A small masked image model, trained from scratch.
Model: 2.67M parameters, 48-pixel images, arch convnext, norm layernorm, activation gelu, patch size [2, 2], widths [64, 128, 256].
Training: soap at rate 0.003, 17500 steps.
Data: 49215 training examples, 91.0 epochs.
Rows from block 7 of a small masked image model, named by matrix and row number. Rows with one number belong to one neuron. Each number is 500 + 25 x the weight over its row's rms, rounded and kept within 0 to 999. All counts start at 0. Numbers have three digits each.
Before each neuron's rows are labels from the 100 images, of 14848, where the neuron reaches its highest value: "responds to" is what is common among them. Only what is clearly more common there than usual is listed. The data: retinal OCT scans (Kermany 2017).
# fc1: MLP up (model.blocks.7.mlp.fc1.weight, 512x128), inputs 0-127
# fc2: MLP down (model.blocks.7.mlp.fc2.weight, 128x512, transposed), outputs 0-127

responds to: finding: diabetic macular edema
fc1.497:497465473499483511545503480497455531543546466493502510506498445459465476538540501498533526481503504527497465484485469512523466505491503521473543502509503454507501506466489478515483501530502497491492489525510507483461522461508493457503501536507521501552478561471544519487504540476484491489483533485493512549456472514514512509470467506516521456534504506484523498513530491458467531514522
fc2.497:493483501524466514506482497491463502498483463473516499468468465507526528490464531512467523467480470503491479481479503473525476499515475529527513488485530459493536535494492504447480498541483470499460492511477505454515505533522490470484503486511498513482531505477474534542520533519499501475513500496501447516509496465505502518497465490493513489489501467481466513373498486503492532491534

responds to: finding: normal
fc1.247:492501477534473537519502482491497477481525506462550536499495437488477512474533510508494472489544506490483488541491493495521498532475521525450459490538489510544465462468502481522514466527539505501520507508517513490489501469497479491473505488511495509470487542502500502529500510507487492431452486502453477532471470527527534525486522517491541481501511497492543500549475470453492527488536
fc2.247:481502524496525477501518508503498485507551495506529458463467526479519533517482531490504501497506471511456537441466486452487529523507513509502492503487503517510496544480504541472471497554482459476496479508467514506505497516466495475476497530486479506511512480514531534523527465500499532461485520493535488516533495504495520541493474467534514475490486495515476538435553478519512500508578

responds to: finding: diabetic macular edema
fc1.334:541479489519492482509494555458485481491506497525496496496479530531490481507444479499514481527533525486481483490489484534506471535482529521463443513537514487464527497498474503505480462516506475515496498526494519466503489500455482481517529529503455485520533479525500468493519494504490504515486477567453538481516488462505524478553505479465503526514542505501462525464497456513461504495446
fc2.334:476503438442511471524489496491518424523506542500510508488504448485550517511495512519498473535497607497491497510518488500520524521507482519497487513485455486500528515475541502507476508473536536496502486480531485501523494496514544523480489490494487479496514516466506527488505515553529526563535515497509521521484513517486531526517510483530501485488492518508484477502488520497517530542509

responds to: finding: diabetic macular edema
fc1.500:523517454478545455477495530467493481445461507495508454494481500530526550502475494527546499475506514474511467446477507513502552453510498484481505528530468516474523530535502530501490469498519460542490500523513502482510483476545522507521499507479476500512475509560481481484482454476491484477505501502499504504511472456488521495553500500494512526494503496541531490508480539532480513473534
fc2.500:461520534480471471543468469451502482519519507536501534443504497510557483513473517455553504491482521502510487478469551461464516514506482536490496521509491514453516520507480519520471472512527521511528530472471516469462516505517486495512484496535501495524463505472494462508516513500528470502518487545525523525483545493485498488469497486473513458490513500507473515507513565532538506503516

responds to: finding: diabetic macular edema
fc1.226:564525508490526476500507463460481451556486516480502474506509512516507482440502489572469508489498519490525491522492514442518458570544506493480473476526505502530508491504483492488508499491503478478516487515508513496483494508531515533522509479479470493555494493515516532481507493519492485537461503513492475508505530531522525471491490524473494531518526524508497488482507594509503487493508
fc2.226:504456470486490531514467469521525535509466492515553510513484492483471528484462467494534509512512502508515482525469521506494518525492511489505500504562453490490434520523487450479515491502491539511508555478508538467521486479494496542507523536465525508550533497510507468487470538505461497499488509510488478495460486487488491511471492474482548516533468531475494537499494475527511501516446

responds to: finding: diabetic macular edema
fc1.189:523475454493510520487469532554497510520518466512464478467534482475482473499494502501501498464456538513512499546488437505497507497513502450495548523477545437415486469457520518522482485507508465493514491513512523510511502492489501473490516484554499491510479546498520521483505497482516504461500514510500484533473482503479489536473489502495498506484513497494492564523490484475487536536504
fc2.189:538517476496463503488502499514460474516512475510526485489497473564435508453488503479473506508494494533489486510507512426521497519503530471544500495544507495566516493478486490514505503503526476481458531524498507456462500513484478490503494492500501494501508492497521487520522504531495534479506511483490494492494563489486511484504482491481509471490463502499478481395485516474492556521485

responds to: finding: diabetic macular edema
fc1.406:485513498482489533507513525539468482507479487463495491493486509453498482513528507511445557476485505506477445517522523479501489513493534516474528540498505534525497519491535474497499495470420509520489453542454465484471512515493501468541522500545470483551484507538472522506525520492503515496492493448493516467510522512535534475490510468522530502510504478495494463499547537517498491506484
fc2.406:511483519530511512497458512474477483533510481485508478473488505486497529486540484480477525489510491480486439485506517479477468474473492513494474487487487460496477531511492490493491531488486514500492528516517557475507525523517534489479464518527520500507469508485481500487504511534509499520486538478481441503504504491509506540481501480523550490541527458504512554469466496552502487449398

responds to: finding: normal
fc1.67:463495483524506473460486503462561528509493495525501482498467445519513509504478518511499499484506521475469501487506479499504538495468513505467539495529519523480551487543484488499530492513511475511485483535486534542497516522516473516470488486509503532471478514501504494509488556500482502485518485498472459479517517457605469468493509475526521426487476516492511506486504513476514497457494
fc2.67:495523465510469496534483457476484489500485498501524509513527530491477502531499513479488551489475462503494526450485515460520497445515483501497465497555541519472514428486517474523534507497481524462473513463498480488436510514505488526485553475478513509509500488512502507477513471492517497459542537512475520503489502458470534505514493501515495470482521508525474486480472498514507455503565

responds to: finding: normal
fc1.432:512526519480470523479529526495503522498486513467522522499504509493516529522473498517481515514459453479506534532492563481534557500475499476500487500537520517488488494505517493588521472546475525466458501519520466522494480500464521445489532498478504486483484460472530520491465525492503509534479518508541489478497507529488475488533542546480512473495453494516504503505526496498524472472519
fc2.432:471536515504479530512522525483462525498500474500535521514509513477457488486531514543484429508474519510501487486495530510528529484571500542491507473517513478469508503512523495572515518521495521498529514491516518526497540477499567502459510511493471506498478505504495454473475494485514507508516479529512540504511571491538500514514528500501484495468513502520521524532507481481517447488456

responds to: finding: normal
fc1.149:502513471450470542539516486486481467531492495487502490497505478508500509524487477487513462467528509494499542438499511529509532485494515514494500507542483497501484500438517536527497494499516538526532488485490490473520472512452537476466523504469449480466518470482457524488500508553491505517491501510485466523513503471526497494544521524490525512497482488537473482493409544523489501497513
fc2.149:456486531475491513528518499457510504505459536535532501528482491490527471517497506474478531503485496497475508483501503485495501526526512555481484525515479545525523483531506569532499508537495514501533523535489485524463535506521526442497472503479463504519512532482467507499487487511478519510528471489492527428493541475501510492504511530508460490462507449523471506505483487555504512542527

responds to: finding: normal
fc1.309:503505499488542512536500461463503483469543458480521497531472505507511477569534488538486515495449478525476462440491486522502522473486501553507526457477484477517507469521511493541494519475498505499517497533494537515495535503501484495482495515459508474524509474479508518468477514476514452499478510503511509554489485502510506458500527506502503500503500487448539462478511467467535538538526
fc2.309:552480506518494507469504523500516492526476522479508480464407506446558501495500502498499545519475491508493518533528480504520521528496492566485510544460497543514501478442485515478520488501522472480476504534484516469535487521487501515507506519528520506498512511470480544500477504484500514484489510512526452483543494463499501493529517519518487487532473508511519507448509546481474516496537

responds to: finding: normal
fc1.420:500484463474561487546476524501471459477539506488508450523480429480460481565486514517511475497479507565488481468510469498519506496500500508544504499502480474519514493510487498526471500545532518503537509518495569524518533487470501509479505524505492486492492493513504486483507519488493445505473502502495556516498501508473499469497531511495507504488511451470517451481513484457513520513523
fc2.420:521493511524522527491491520484510464483492503492501513481439516468536488488483541522488561496477506506472500529499468441463524500490497505487471524455473504478525480488503505488489490484481532463456491526517525466536502502478478481494487530500549478473517491480472534520485496458532523518509461523510474462505523508477517535498503539515457514526454518485518497435507549501484461470484

responds to: finding: normal
fc1.150:496512497509524506506490513483501507540480487502471541469508481548502485495538526504477523500466508504516468466486518496500500506456518515546519474494518492478518549522505425509487484531524523487482487491537544474487460458492509482494522475535511485447498494495546493509518506528508500530512518490481443477484522478426524497489499541514497436466507492547519483516475488496525482512538
fc2.150:537456496487547474477520544470483555518499450527524492474495486518452519513493485530476511477503508485522493444486549488519527471474484504530477481543543505497488522508527511468483517517471523546523499524474509506536515505505566512500493512532495481498525511489540514494479497479485494499492507508500526527521513498513459461499513504522491477501534518503491516556544493503491479534430

responds to: finding: diabetic macular edema
fc1.304:488497495503512505494465503438491494487481499501526485491483481486510540463478480485460485519541545507510559585530472472495505469499547506486493457544505510513493481459506545496472469489527488496511511522479481495459471521458457502538523501486487516515506499512531467498464529518475533527503483542481514513488496526496527465482516518482479486486499533530513496443529517518512537498515
fc2.304:479525458491493504519508470520504501480475495477516488534493490495485475524505514452478486476476488467489500480478491523484542511497503504505466514469464509516498497497494541481489521495518495450495518497481504478469508508507493491528512489475442490501508475509537516503492503514488518519490505523512479512487484504466535482497479527468502481500496496480478513475512502513519531514673

responds to: finding: diabetic macular edema
fc1.15:451462474522536483508477488497481493497499563502505514479516546459535499527462487510511498497494484480497521560506522482464507505472503522468547480477503507524479521489519474496509489458515493513486529509487453503449489466508476530454492542478531511468523517501507503513442466449513531479491505504502521553520506513523559487509505499495528521534519474480480504453503528513470502515483
fc2.15:493488555529526507470456464484494515507482509510505518509489454488477494532488514519511467441474494506488510498460515498492556519486518506499501517513512516535478464548509513535511500467498516492499517508491508506494486465465498504532493465493504531509527475516513524495506506498486477484507505544505496528475481512509523444502517483493491507462496480493505495492491501485506530505649

responds to: finding: diabetic macular edema
fc1.47:515488485479519491484520490581488481482480487490513488465463522494518458486492498494508522498499498506487486526503459503527517552490521515463493482505537542516575494527493499508524490521530505517477455532462495519516532480528505535516514531496474512456474550497571495457503489516496498509507489549516513509484531485507554469522506462471455478540475494463503508507489498499483489498502
fc2.47:490474508502504534495484455515491463532446471477484512461539491516504469462489487493521487496507525487485454493467463516481508517525493467530486513476500483500558494475496511507504551492494527473530534453530494493484487535530492565504517451474477482486526477504497487493478509519539480496512550514495520522504502492455487528500505465492509528477491526546501527522506550537519495494439

responds to: finding: diabetic macular edema
fc1.398:514496493510532502497463538499484502490521526554497481446541540523503485518534498465548517468498504487477483509539517478463477531495489505467462501502480525504496495509493462506484464501517484528528528506491538485476468473486484482455498490506483537487493484537489472485481533500511476508479515468497495526526462482536546519503465496471558533476480485513504502463494573527477556499487
fc2.398:489530504486539497490487497516482498520470523496517495475503497485511528533513508495492535483504545501492515490465484504527513509503483525477504527500475500548466461543512500550532486484479542526517485512470462495469492458504477498491505489524469502525512489509471507487525516506489503500521461497506495529469488526481506453480523477462462459484496488513457477482520498543485548478622

responds to: finding: diabetic macular edema
fc1.410:490506497480504490470525537450509513532504450497509527543531521495510479551509504528481516526446484485476477472455503500488487510493496542463495451483507523524508461484500506536496516520491442495499514518489483496519487528515555495501484507451480512490531536470525525480489500459499501512493499451534482510475472479508500465471538499482527528506516519461486525490546469480485449541518
fc2.410:515490524534471516468464506525493518474500491539507468508455504472518524471575502522463533446462528523480506561507515503502491497492500501502505545505514490542525460486506494470482525531499504493479516510484499485518492509488466512523506476540485465514512496530445515448502519496521521501485514512513457529525490500483526451460511489497497490500531535524527514502512493475495505552567

responds to: finding: normal
fc1.214:506505505517525494486506493526529478484503486514515517466487489499490482480558476518492497516453490497468487474484551488480535545541470461480507504484561492520521536529534451496576459513501518494519504527500522471464484495479501491498504521521516480499527486490477489460507528552507487526494519492520533488506507509520520472506488495563541474465501496536545516472492472487488480542462
fc2.214:489492498492542494484503535517522516522510528495526492469504474509479528502490502504525432490483484490506495467520523513469488490491498494526503479515535493520513512512528503543479533527494511525542506510503497473483473449485562497498465520512517492518508515528511496484457508504466462484471495496521508525506512532520498500490524483592473446458523526476462520514478484503520483547581

responds to: finding: normal
fc1.335:496520476469520498526513505457472522472532477544507477475503508493515475586505526543459547499459460537491482434502504496490493508479469554540481486497477542467512509526507491552511551522461459490489507491481486503527516477488464493514491535496498505514525519502505500464478491468498477486461513513514508544498512489488502459461510502518494486507486507489501498474511473482515476537525
fc2.335:513481540490509513473488525502519471433484499500504495507484501417510526476529493491493517492470488483506568574497518491504491528511516545492486542460464507518476490480522532470524539545495519495466514520489537482547500517497515502487487494501470491490517469462472531503497506473538521485491459527494472496521481487471496528479500494537502473528452505519520509478504489448509488526495

responds to: finding: normal
fc1.63:477488483508566439459513492490525498474534532477503486487482500472515484506467528513530504544532540489524491491506455490518519554472480497479520485495535533525521485515534474525512509503524518544453499503448478514513468499540501545487519513501503531522476536525463532517531512507480507545519498497477502536525505516547519536525516487484492450519488491522509519495496535456502492498487
fc2.63:515490482544482473476520480530556515462480501470496494485523486512478496509546510494458495535506531474475483481458492470462499491507538443484491509540510537492503454504461491514487466494458483494461494512542472456461499489491479577501498487510519537512509493504517502522458491477515486494493484512509481518479533484490471484519506490459513458453507500451508488475471474484532492511468

responds to: finding: diabetic macular edema
fc1.126:516457514477488466485514494493535535485516492475520487530551513526487515508532501487486547521484518514522440505531524478479493497519517498495506494476506497546497531481457511525461532558455509475500509520507482481490457535550457532569474479508474491491491501489494549500519499466532482468494474481495480447495495544536466521488474492466489479504495464503494529500510486496511500496465
fc2.126:509526515518530461506484511504504439522532523466495481483519521480510503544565513505481520485531527489519520495495487494492427483505502467473510531479493490455481534500446482475477490523479443510484482489492506479465516495567482484485454528507494499485516490490482469530525493506532538464506493478484485549458464456492506499496494519486488504524499518445505526470477502504507462505498