Rows from block 3 of a small masked image model, named by matrix and row number. Rows with one number belong to one neuron. Each number is 500 + 25 x the weight over its row's rms, rounded and kept within 0 to 999. All counts start at 0. Numbers have three digits each. After the name is the row's rms in percent of the matrix's.
After each neuron's rows are labels from the 100 images, of 14848, where the neuron reaches its highest value: "responds to" is what is common among them; "patch colour" is the nearest of a few named colours to the mean colour under the peak. Only what is clearly more common there than usual is listed. The data: retinal OCT scans (Kermany 2017). In brackets: how many of the 100.
# fc1: MLP up (model.blocks.3.mlp.fc1.weight, 512x128), inputs 0-127
# fc2: MLP down (model.blocks.3.mlp.fc2.weight, 128x512, transposed), outputs 0-127

fc1.148 099:478459505492497505533467544544444528505493495511480577492481474477480492533512459507554531485536542481482468487498492484497497511503496517478479509492483457474461473495471486482499524481506508469507470537502531493470518478506446508502534494513525488525507507460503485485557502534547520536498488455481526459469499464501496484495536488493473495485495456517493498514480502500460512494470
fc2.148 099:496481474481495492530496528488477506451485476540480529498510519460478525551486490506520499543474530492512514495490487523516477478505531472475496495490546511498518474530514516489527527539534491481464487529492540487487532520490521466472508514462504474516499497423486448531469530475490516468456514468508517503475478496507530453510474503480511455531498486541452498509448499517464522511494
responds to: finding: diabetic macular edema (32)
patch colour: grey (58)

fc1.127 092:510505497497478494510483466496455517477485552486492482509493493504471468488531502467473502474521469493538492516475531489528551502462504462475447498519480506512508473501523500469498479539515504522448578484537491484499531490456459466512513510477523500507505506482472496433501456482456473493483501503507516472465521475530545506529505505482512503497463512487475503531550492484500536468503
fc2.127 093:519524496501535504471480519466506474514496532508513518476535497484537494514515482483516489481466464520473417507454535514499488483532502447516528464498516484515484473450539493468525510507482496486531504533457478460466486482515494504462511482455491490495503470518493481507464487484516436504511525530475515515489521515509512503507507499430449512544494480497509530483486528500474512512458
responds to: finding: normal (79)
patch colour: grey (93)

fc1.167 099:495472527466503509477511482489521516495511514442494472504559507493507490493499489498488454497505520525487499433471482540482501505434497494536500505503505524522543506485487481512466488510474491485476455501502480493529464505512523515504509507514478522499559452534501497473451499500459496512485552515516541543523501545495549508505503498507535528479486443538469517497468520509525477469493
fc2.167 102:541488514503487528469545493517539497496502458520458489537505451471505467544491489520503515541519457465524499532511503472491489503491513498524489495486512437515507462468490503504491518531475464525483486481516464482460493495496508511523492450460517498548483487503520471509485468433517478489545487495523490503486459519486501499516489501487505458481472518507514474548460527467508456479538
responds to: finding: normal (83)
patch colour: grey (86)

fc1.49 090:539490498530512505474494539443520537541461519522519482485520515526499477489499508467525495512450475472484465466513465517500495484518488510492519499461527471509493549555497547459506490502474489494478489499509500511499479533507538525516445513500499506497486476508483470436492544521476483488479508496487518467549474488479520514454498541512478494515529547534525526469463495479511503531509
fc2.49 094:522496537508500534509484509543504508527492479499513465530487504437500505472512524510465490523502476482526483514442535442489506513517480504487478519485507463496519478514517503460519520509491522521468466494508519500500470499470484475512478461543478523520468529467526505493474411528515508547529457520537494468477488526482487468492507526508516493508525466491466530515481523536507519502456
responds to: finding: diabetic macular edema (61)
patch colour: grey (48)

fc1.375 089:511498525480482477477470548467533496479497512493432486492532505485482551499490530473513465505518516459506493517468515524501498496511494512501496511511482499519501505476519419508516445492501478494496486534502500471481503515497526469493502532474503498540493490523431519546542547485491489502488529469466481489476499518506553511535489476532521526546490514509465516500543473532520463467496
fc2.375 102:509503480460540495497473493491493540489515487538494527486518489539466495546474485494500516541466495477503466461507496521514523511532521482511487515468486501481517503489505490506499566464454518483490515494485520481537523457506542504486482478502478474493505508513486504518464542543495427479482501530477529522519468443496517541498489558474473511533535516485548490511481523506491548508498
responds to: finding: diabetic macular edema (33)
patch colour: grey (50)

fc1.448 080:502468523522485548504509498529493461497473474537486452470501506527503490493504498514514513491493503501476508503469507525482492457534516499484428516497521492545483479507473510543496478523527495491504525499483495479469504534526509524503492488560461447508498521531502477484523463500485488456466462491483479505521522523517500537554504552465523543563544494511526466510496494484526516463488
fc2.448 083:512503504488497528496502498461501534488521480501458527516494465504473470463531491454461496464483480448544477499523531523498490477503527482485509454479453499472515489535530482510541500538499547460538495508510529457487531534523504474515506500499518437486468480499494520503496538546513561479525494501512514538514465479510512496521490470510507549494508516471508544505483463505523491491479
responds to: finding: choroidal neovascularization (80)
patch colour: grey (83)

fc1.346 106:499477506522522465540464479531493491427532460507471491452479518487471521504509480519548497479517515512527502501478518409495491487527519470477519505498517509491471524524520470460515460501530489455493508489451511489454531452489482492523493500501512482470462521517450461524504518484529471532478486494515509485506492482538518537494482479482513510513533473490489511492520504491479519524513
fc2.346 105:530511498480514451497495508532495495547463461465511502482488508491481494554517478534525485513531496515490473544467482554488501510513453531505499486478522458488495494471515466515474569523501468479503480512501494491493545515480493499537511508480487519496502497485542464518517499486470529461493530515463515540448485526473528500490469525520470542516477477481541513500496556471479503529486
responds to: finding: choroidal neovascularization (61)
patch colour: grey (59)

fc1.493 101:514512484456538523482501524509522493512527495496493529505498518533516508520503523512457461494452474481449507497495501545463515513512504522460533466529524519510487532488513470539526509508474527476517499509534456488480479514497512497462479518547513483504483522501511522480513499527508495526515458503544466534516493537491580498520501527482512522489518516503529417507505501499471547455506
fc2.493 097:469551522494488486473498512507511489486552517525448511552506495525492504560481474488506488464466463460518519483493523543535481515509531475519509504485483521546476469481535483489520464468488513497519499485502522458481491483513482446516463521490497502475487534476491482489498536551489500483465486446485514503499538538479466498521478486445485492518478543505517549480489511505491484525510
responds to: finding: choroidal neovascularization (71)
patch colour: grey (74)

fc1.357 100:474525517526527499523496541547495477516519494492483517501533515496517525471518467465511498472563483496515521480496457483445485494471491503525515497459540516512534522473514461469470491488535530499460489483449485497460501486512521484498516485496479455482547480475509467464491501520484476500499486483503565482524515485531519504548527516529473558507450478488520491505507499500470481507470
fc2.357 084:490498525478494469499479510514477555501449492509502498499459472446479485490496528537495533478509496503467502482479468534480513510513490483497472474495469502521521488540522537538475546521475559477496475486504483487502502515494549468554466492512481512533475502463503494473497445461528519490472501527533468479458482470487505445494450457476499508482502507491540493528501476503469505503501
responds to: finding: choroidal neovascularization (66)
patch colour: grey (82)

fc1.11 091:483511485541482476461463524494505491484525529541547511513519470530525501508532483530494490502447471493529456520496508488507496511528479479480472515495517482524503504499478503517534465512500446476495498480494499475495494481548508472512514505463450506563530485470495465458489480499489493458472450484519466526458514479473470487521503488533480482516537471502551491455454494508482479488526
fc2.11 084:521492542492493529480507498477484501522543510499514481486531481452463486475495550426471495474520477511498468538483518481524499476453457520449493496503499514513503498530445509500543513530499494509517512517498473558521503494534523490518488494500500441449505506502535482527526547507506486505542496507470520462486484496478512514542504519477467453468522494485491481529495512476519535516499
responds to: finding: diabetic macular edema (37)
patch colour: grey (49)

fc1.426 096:473464528502503522470487500446534530466507517529527511510526517474469482532487500519520468487507484491477543498518480483501512529505521496504485549540519474500551485490547540488502498545502491486473457475477546454530520488491509483526491489530483498496510509519498464516531524459471523468509500497515502426503533463528505460551482509517498533503506473527492530510522511534522535473495
fc2.426 111:492453495517468540469521477502479540475470546542457489532513528532511486539482451497534440511512524487501496521492530514504488521504488476534483464494560524520526458460518478529465499495497468494493487499512496495561506460535541521480499495483493493501501523544491482495477476479496490515518524507521521514517517545477470505473502486485474492488459504464547462512521522486497525488506
responds to: finding: diabetic macular edema (39)
patch colour: white (44)

fc1.8 110:514510467472573507496517532506504496510487512514465521509475496506482512486468519500479496502537543506534510462487555521485490511511482477477507516518526521496521482474489455513493461517468482498529479482519475468531497480492475538526528547532515529483532523520503473512510519512514511525469496512497448488544491462460553496488492499513512524507477496520567477497491509440481469482444
fc2.8 120:545532537518499486480508530536497533496537530497437507542495517482497502509499519503515460501486487452516448513521509540500508482492509475493445504472488483510496489518538501527484492529498523500485507498516540495532500544434543500463482522528533525511461526453549501510481532531505520544456472481494491469514463528494485503511504491474520485490519511527495506508499502543501459497465
responds to: finding: diabetic macular edema (31)
patch colour: grey (63); white (30)

fc1.111 089:527456512501498529487542460495482547472495562509482490484488510501482523474465510487496459461470516539480518475486521502516416522471506527523497490477490479477486473521500524459474498509482482494493476528503506490505539490506475509495507464490529520484493496502532466485510484514486572448533459529487513478529487496479476502518472477508477495444555484453496495484505506470483509502491
fc2.111 088:496550519497483530526473503486480521463512485522495538489504469518492530538493525518459457554469480468513517472492560517472487504525475470510496509489483509508550496501501471468487504488516497475503465531460535517497509482515502532487494487488484528495527515499479484482498492510486568460517463539565511510508521549490503494494455509489506504474500508536491552493475507453482545477521
responds to: finding: normal (81)
patch colour: grey (92)

fc1.501 089:516425483474530505521490527474526552501485434520471515497520523492521557483489469471484484457493466532527481476525499479480465484514434491503536511491502468516514540489490508445502459471492461471511452495491491506499490475458505537529501490500524467498505469491517499497469504460493503479505501494494550505512481458481506493483518508495470499502544449499502496496479483477519514513507
fc2.501 080:480491490519495541494467487542469488470461498546502506473464481478526520528507504564499447487498513504495522507471459475504503468437482534537483505476498472464515502534502500496487521489509471504420482468488516477487479499538475483497516484560518491530531543502487460480497475463479523479520531491524509517447503477483484493490465494516517525516516525512504516525479523505510463494492
responds to: finding: choroidal neovascularization (59)
patch colour: grey (51)

fc1.452 099:513511519521491506527505471479519496519488458474449494502468544507465450509497529543507491526498535482487438517497512525491517518494535535497526478525468486485480457521512529518456507473477465516511478481494504463470455467502535515524448480504481520476496568496504476448511536456485471522475511508520498524520487533523466511482516517506507484502531474516517522452497474493500490509476
fc2.452 108:518538526531491532480523499482477476516530497472483483524508514520493458498492479488511512523509508508454526504515512514462515467520500505455467511500438546519448527489512453483482541515494487479482507513504484455520508529487489520489497498552504536509510500484514512475482532486509535563499498465489543527515544495491492483482483520555517537457512466496491546557531513506486514534496
responds to: finding: choroidal neovascularization (60)
patch colour: grey (78)

fc1.27 100:496486532555479511535521534483534524468482499491546484486489497517469488485507534470514499512476495518460482484495507504495486505488480523548475490485546521508482490475571494513483513489503470504513465528496481461498515542523494526545499466495481529518522483560511495516519483515492461455477540491500508519499523497462481467553548480497471493506496471504456475538505491523467503557484
fc2.27 107:481517471482492552461527537505501504440477505544461470535512447473495508484461488516503485534523485471488471486498470528490458444496495504503505528478498511543499475505520508491508508489514503519499506532519480525513461526515509511523544530465452548529455514516528491511492455531498471482525492511497503525456502516493493525531490536490511497510460479533524539535531505524524499525525
responds to: finding: choroidal neovascularization (60)
patch colour: grey (55); white (28)

fc1.0 119:543430525531482516492529442542482485525486465492479493518498514513522503518489490475456510523476500455471499495487523471512442537505461525479485496476540500501445501488503501493515520546512522411475494495514522495523477511498474490506511475545513516519495485486468500534489507507520466457527536467494509512510510522500512498510532491475487497543483491489493468497485478490507522490556
fc2.0 105:523481508501490580493460508475495537477453539495519447496521498509523506471489513516492496502497462535528515514549486473496492484474538505516510483472479494524536512506537479481513499469503466507485502493511518475517497520516464523477446494526488496475474527534466516510456493525553475504494496508468509480503507504482474524513525486464496479553436554528490506505508522522445477493496
responds to: finding: normal (79)
patch colour: grey (72)

fc1.368 094:483501494513509466509508488492463519492492522479496514519472509496507489520511478509481496544480496530500506489521456480513458497452522509501500459512504476459474466493489507483520511499517559485573442496475505504487506492528504489529459501510540548487474465444496540495504461497519456505501487473482460544474537497486500558497510487489468528520476496478496509495503472464438455510485
fc2.368 089:574472499478485488511461520530468509463528478531528495501490508461524519457511481468472507491504511491479497464470475531493506484475498442482530503509471452529549493478490499449507525510534519526514477537493487501486501473495519516504493500495530546487507498464470516515468481536561481472493514534554514472550480509475493506535492514500493465551489522505501530504499485510491528502481
responds to: finding: normal (80)
patch colour: grey (72)

fc1.220 109:476472502478506523525496454531528500492486493467467502505517488491526495512502497479446524510486463515500513549512554478498516506525547485510518536497496506506509504524491537489527501529490508479462510485489472475509434502446498487541465510476594530508448512484543507494519491485557519504515516458529497494495492530476497527478506504496530483493483516490460500528523492488458522483476
fc2.220 107:486505469470497536506511492516464531477494481503494508441479493522494536503506497467487471533453513519470510516481502516506505455467495518490510486487486531491487508487544488518485500495489464510522513514504512484520450511506487450486500496541501533545456496504497493451495597515495514507471516537531527433451466472548521498462468512517518487534505512485492523496499482519520510495515
responds to: finding: choroidal neovascularization (73)
patch colour: grey (94)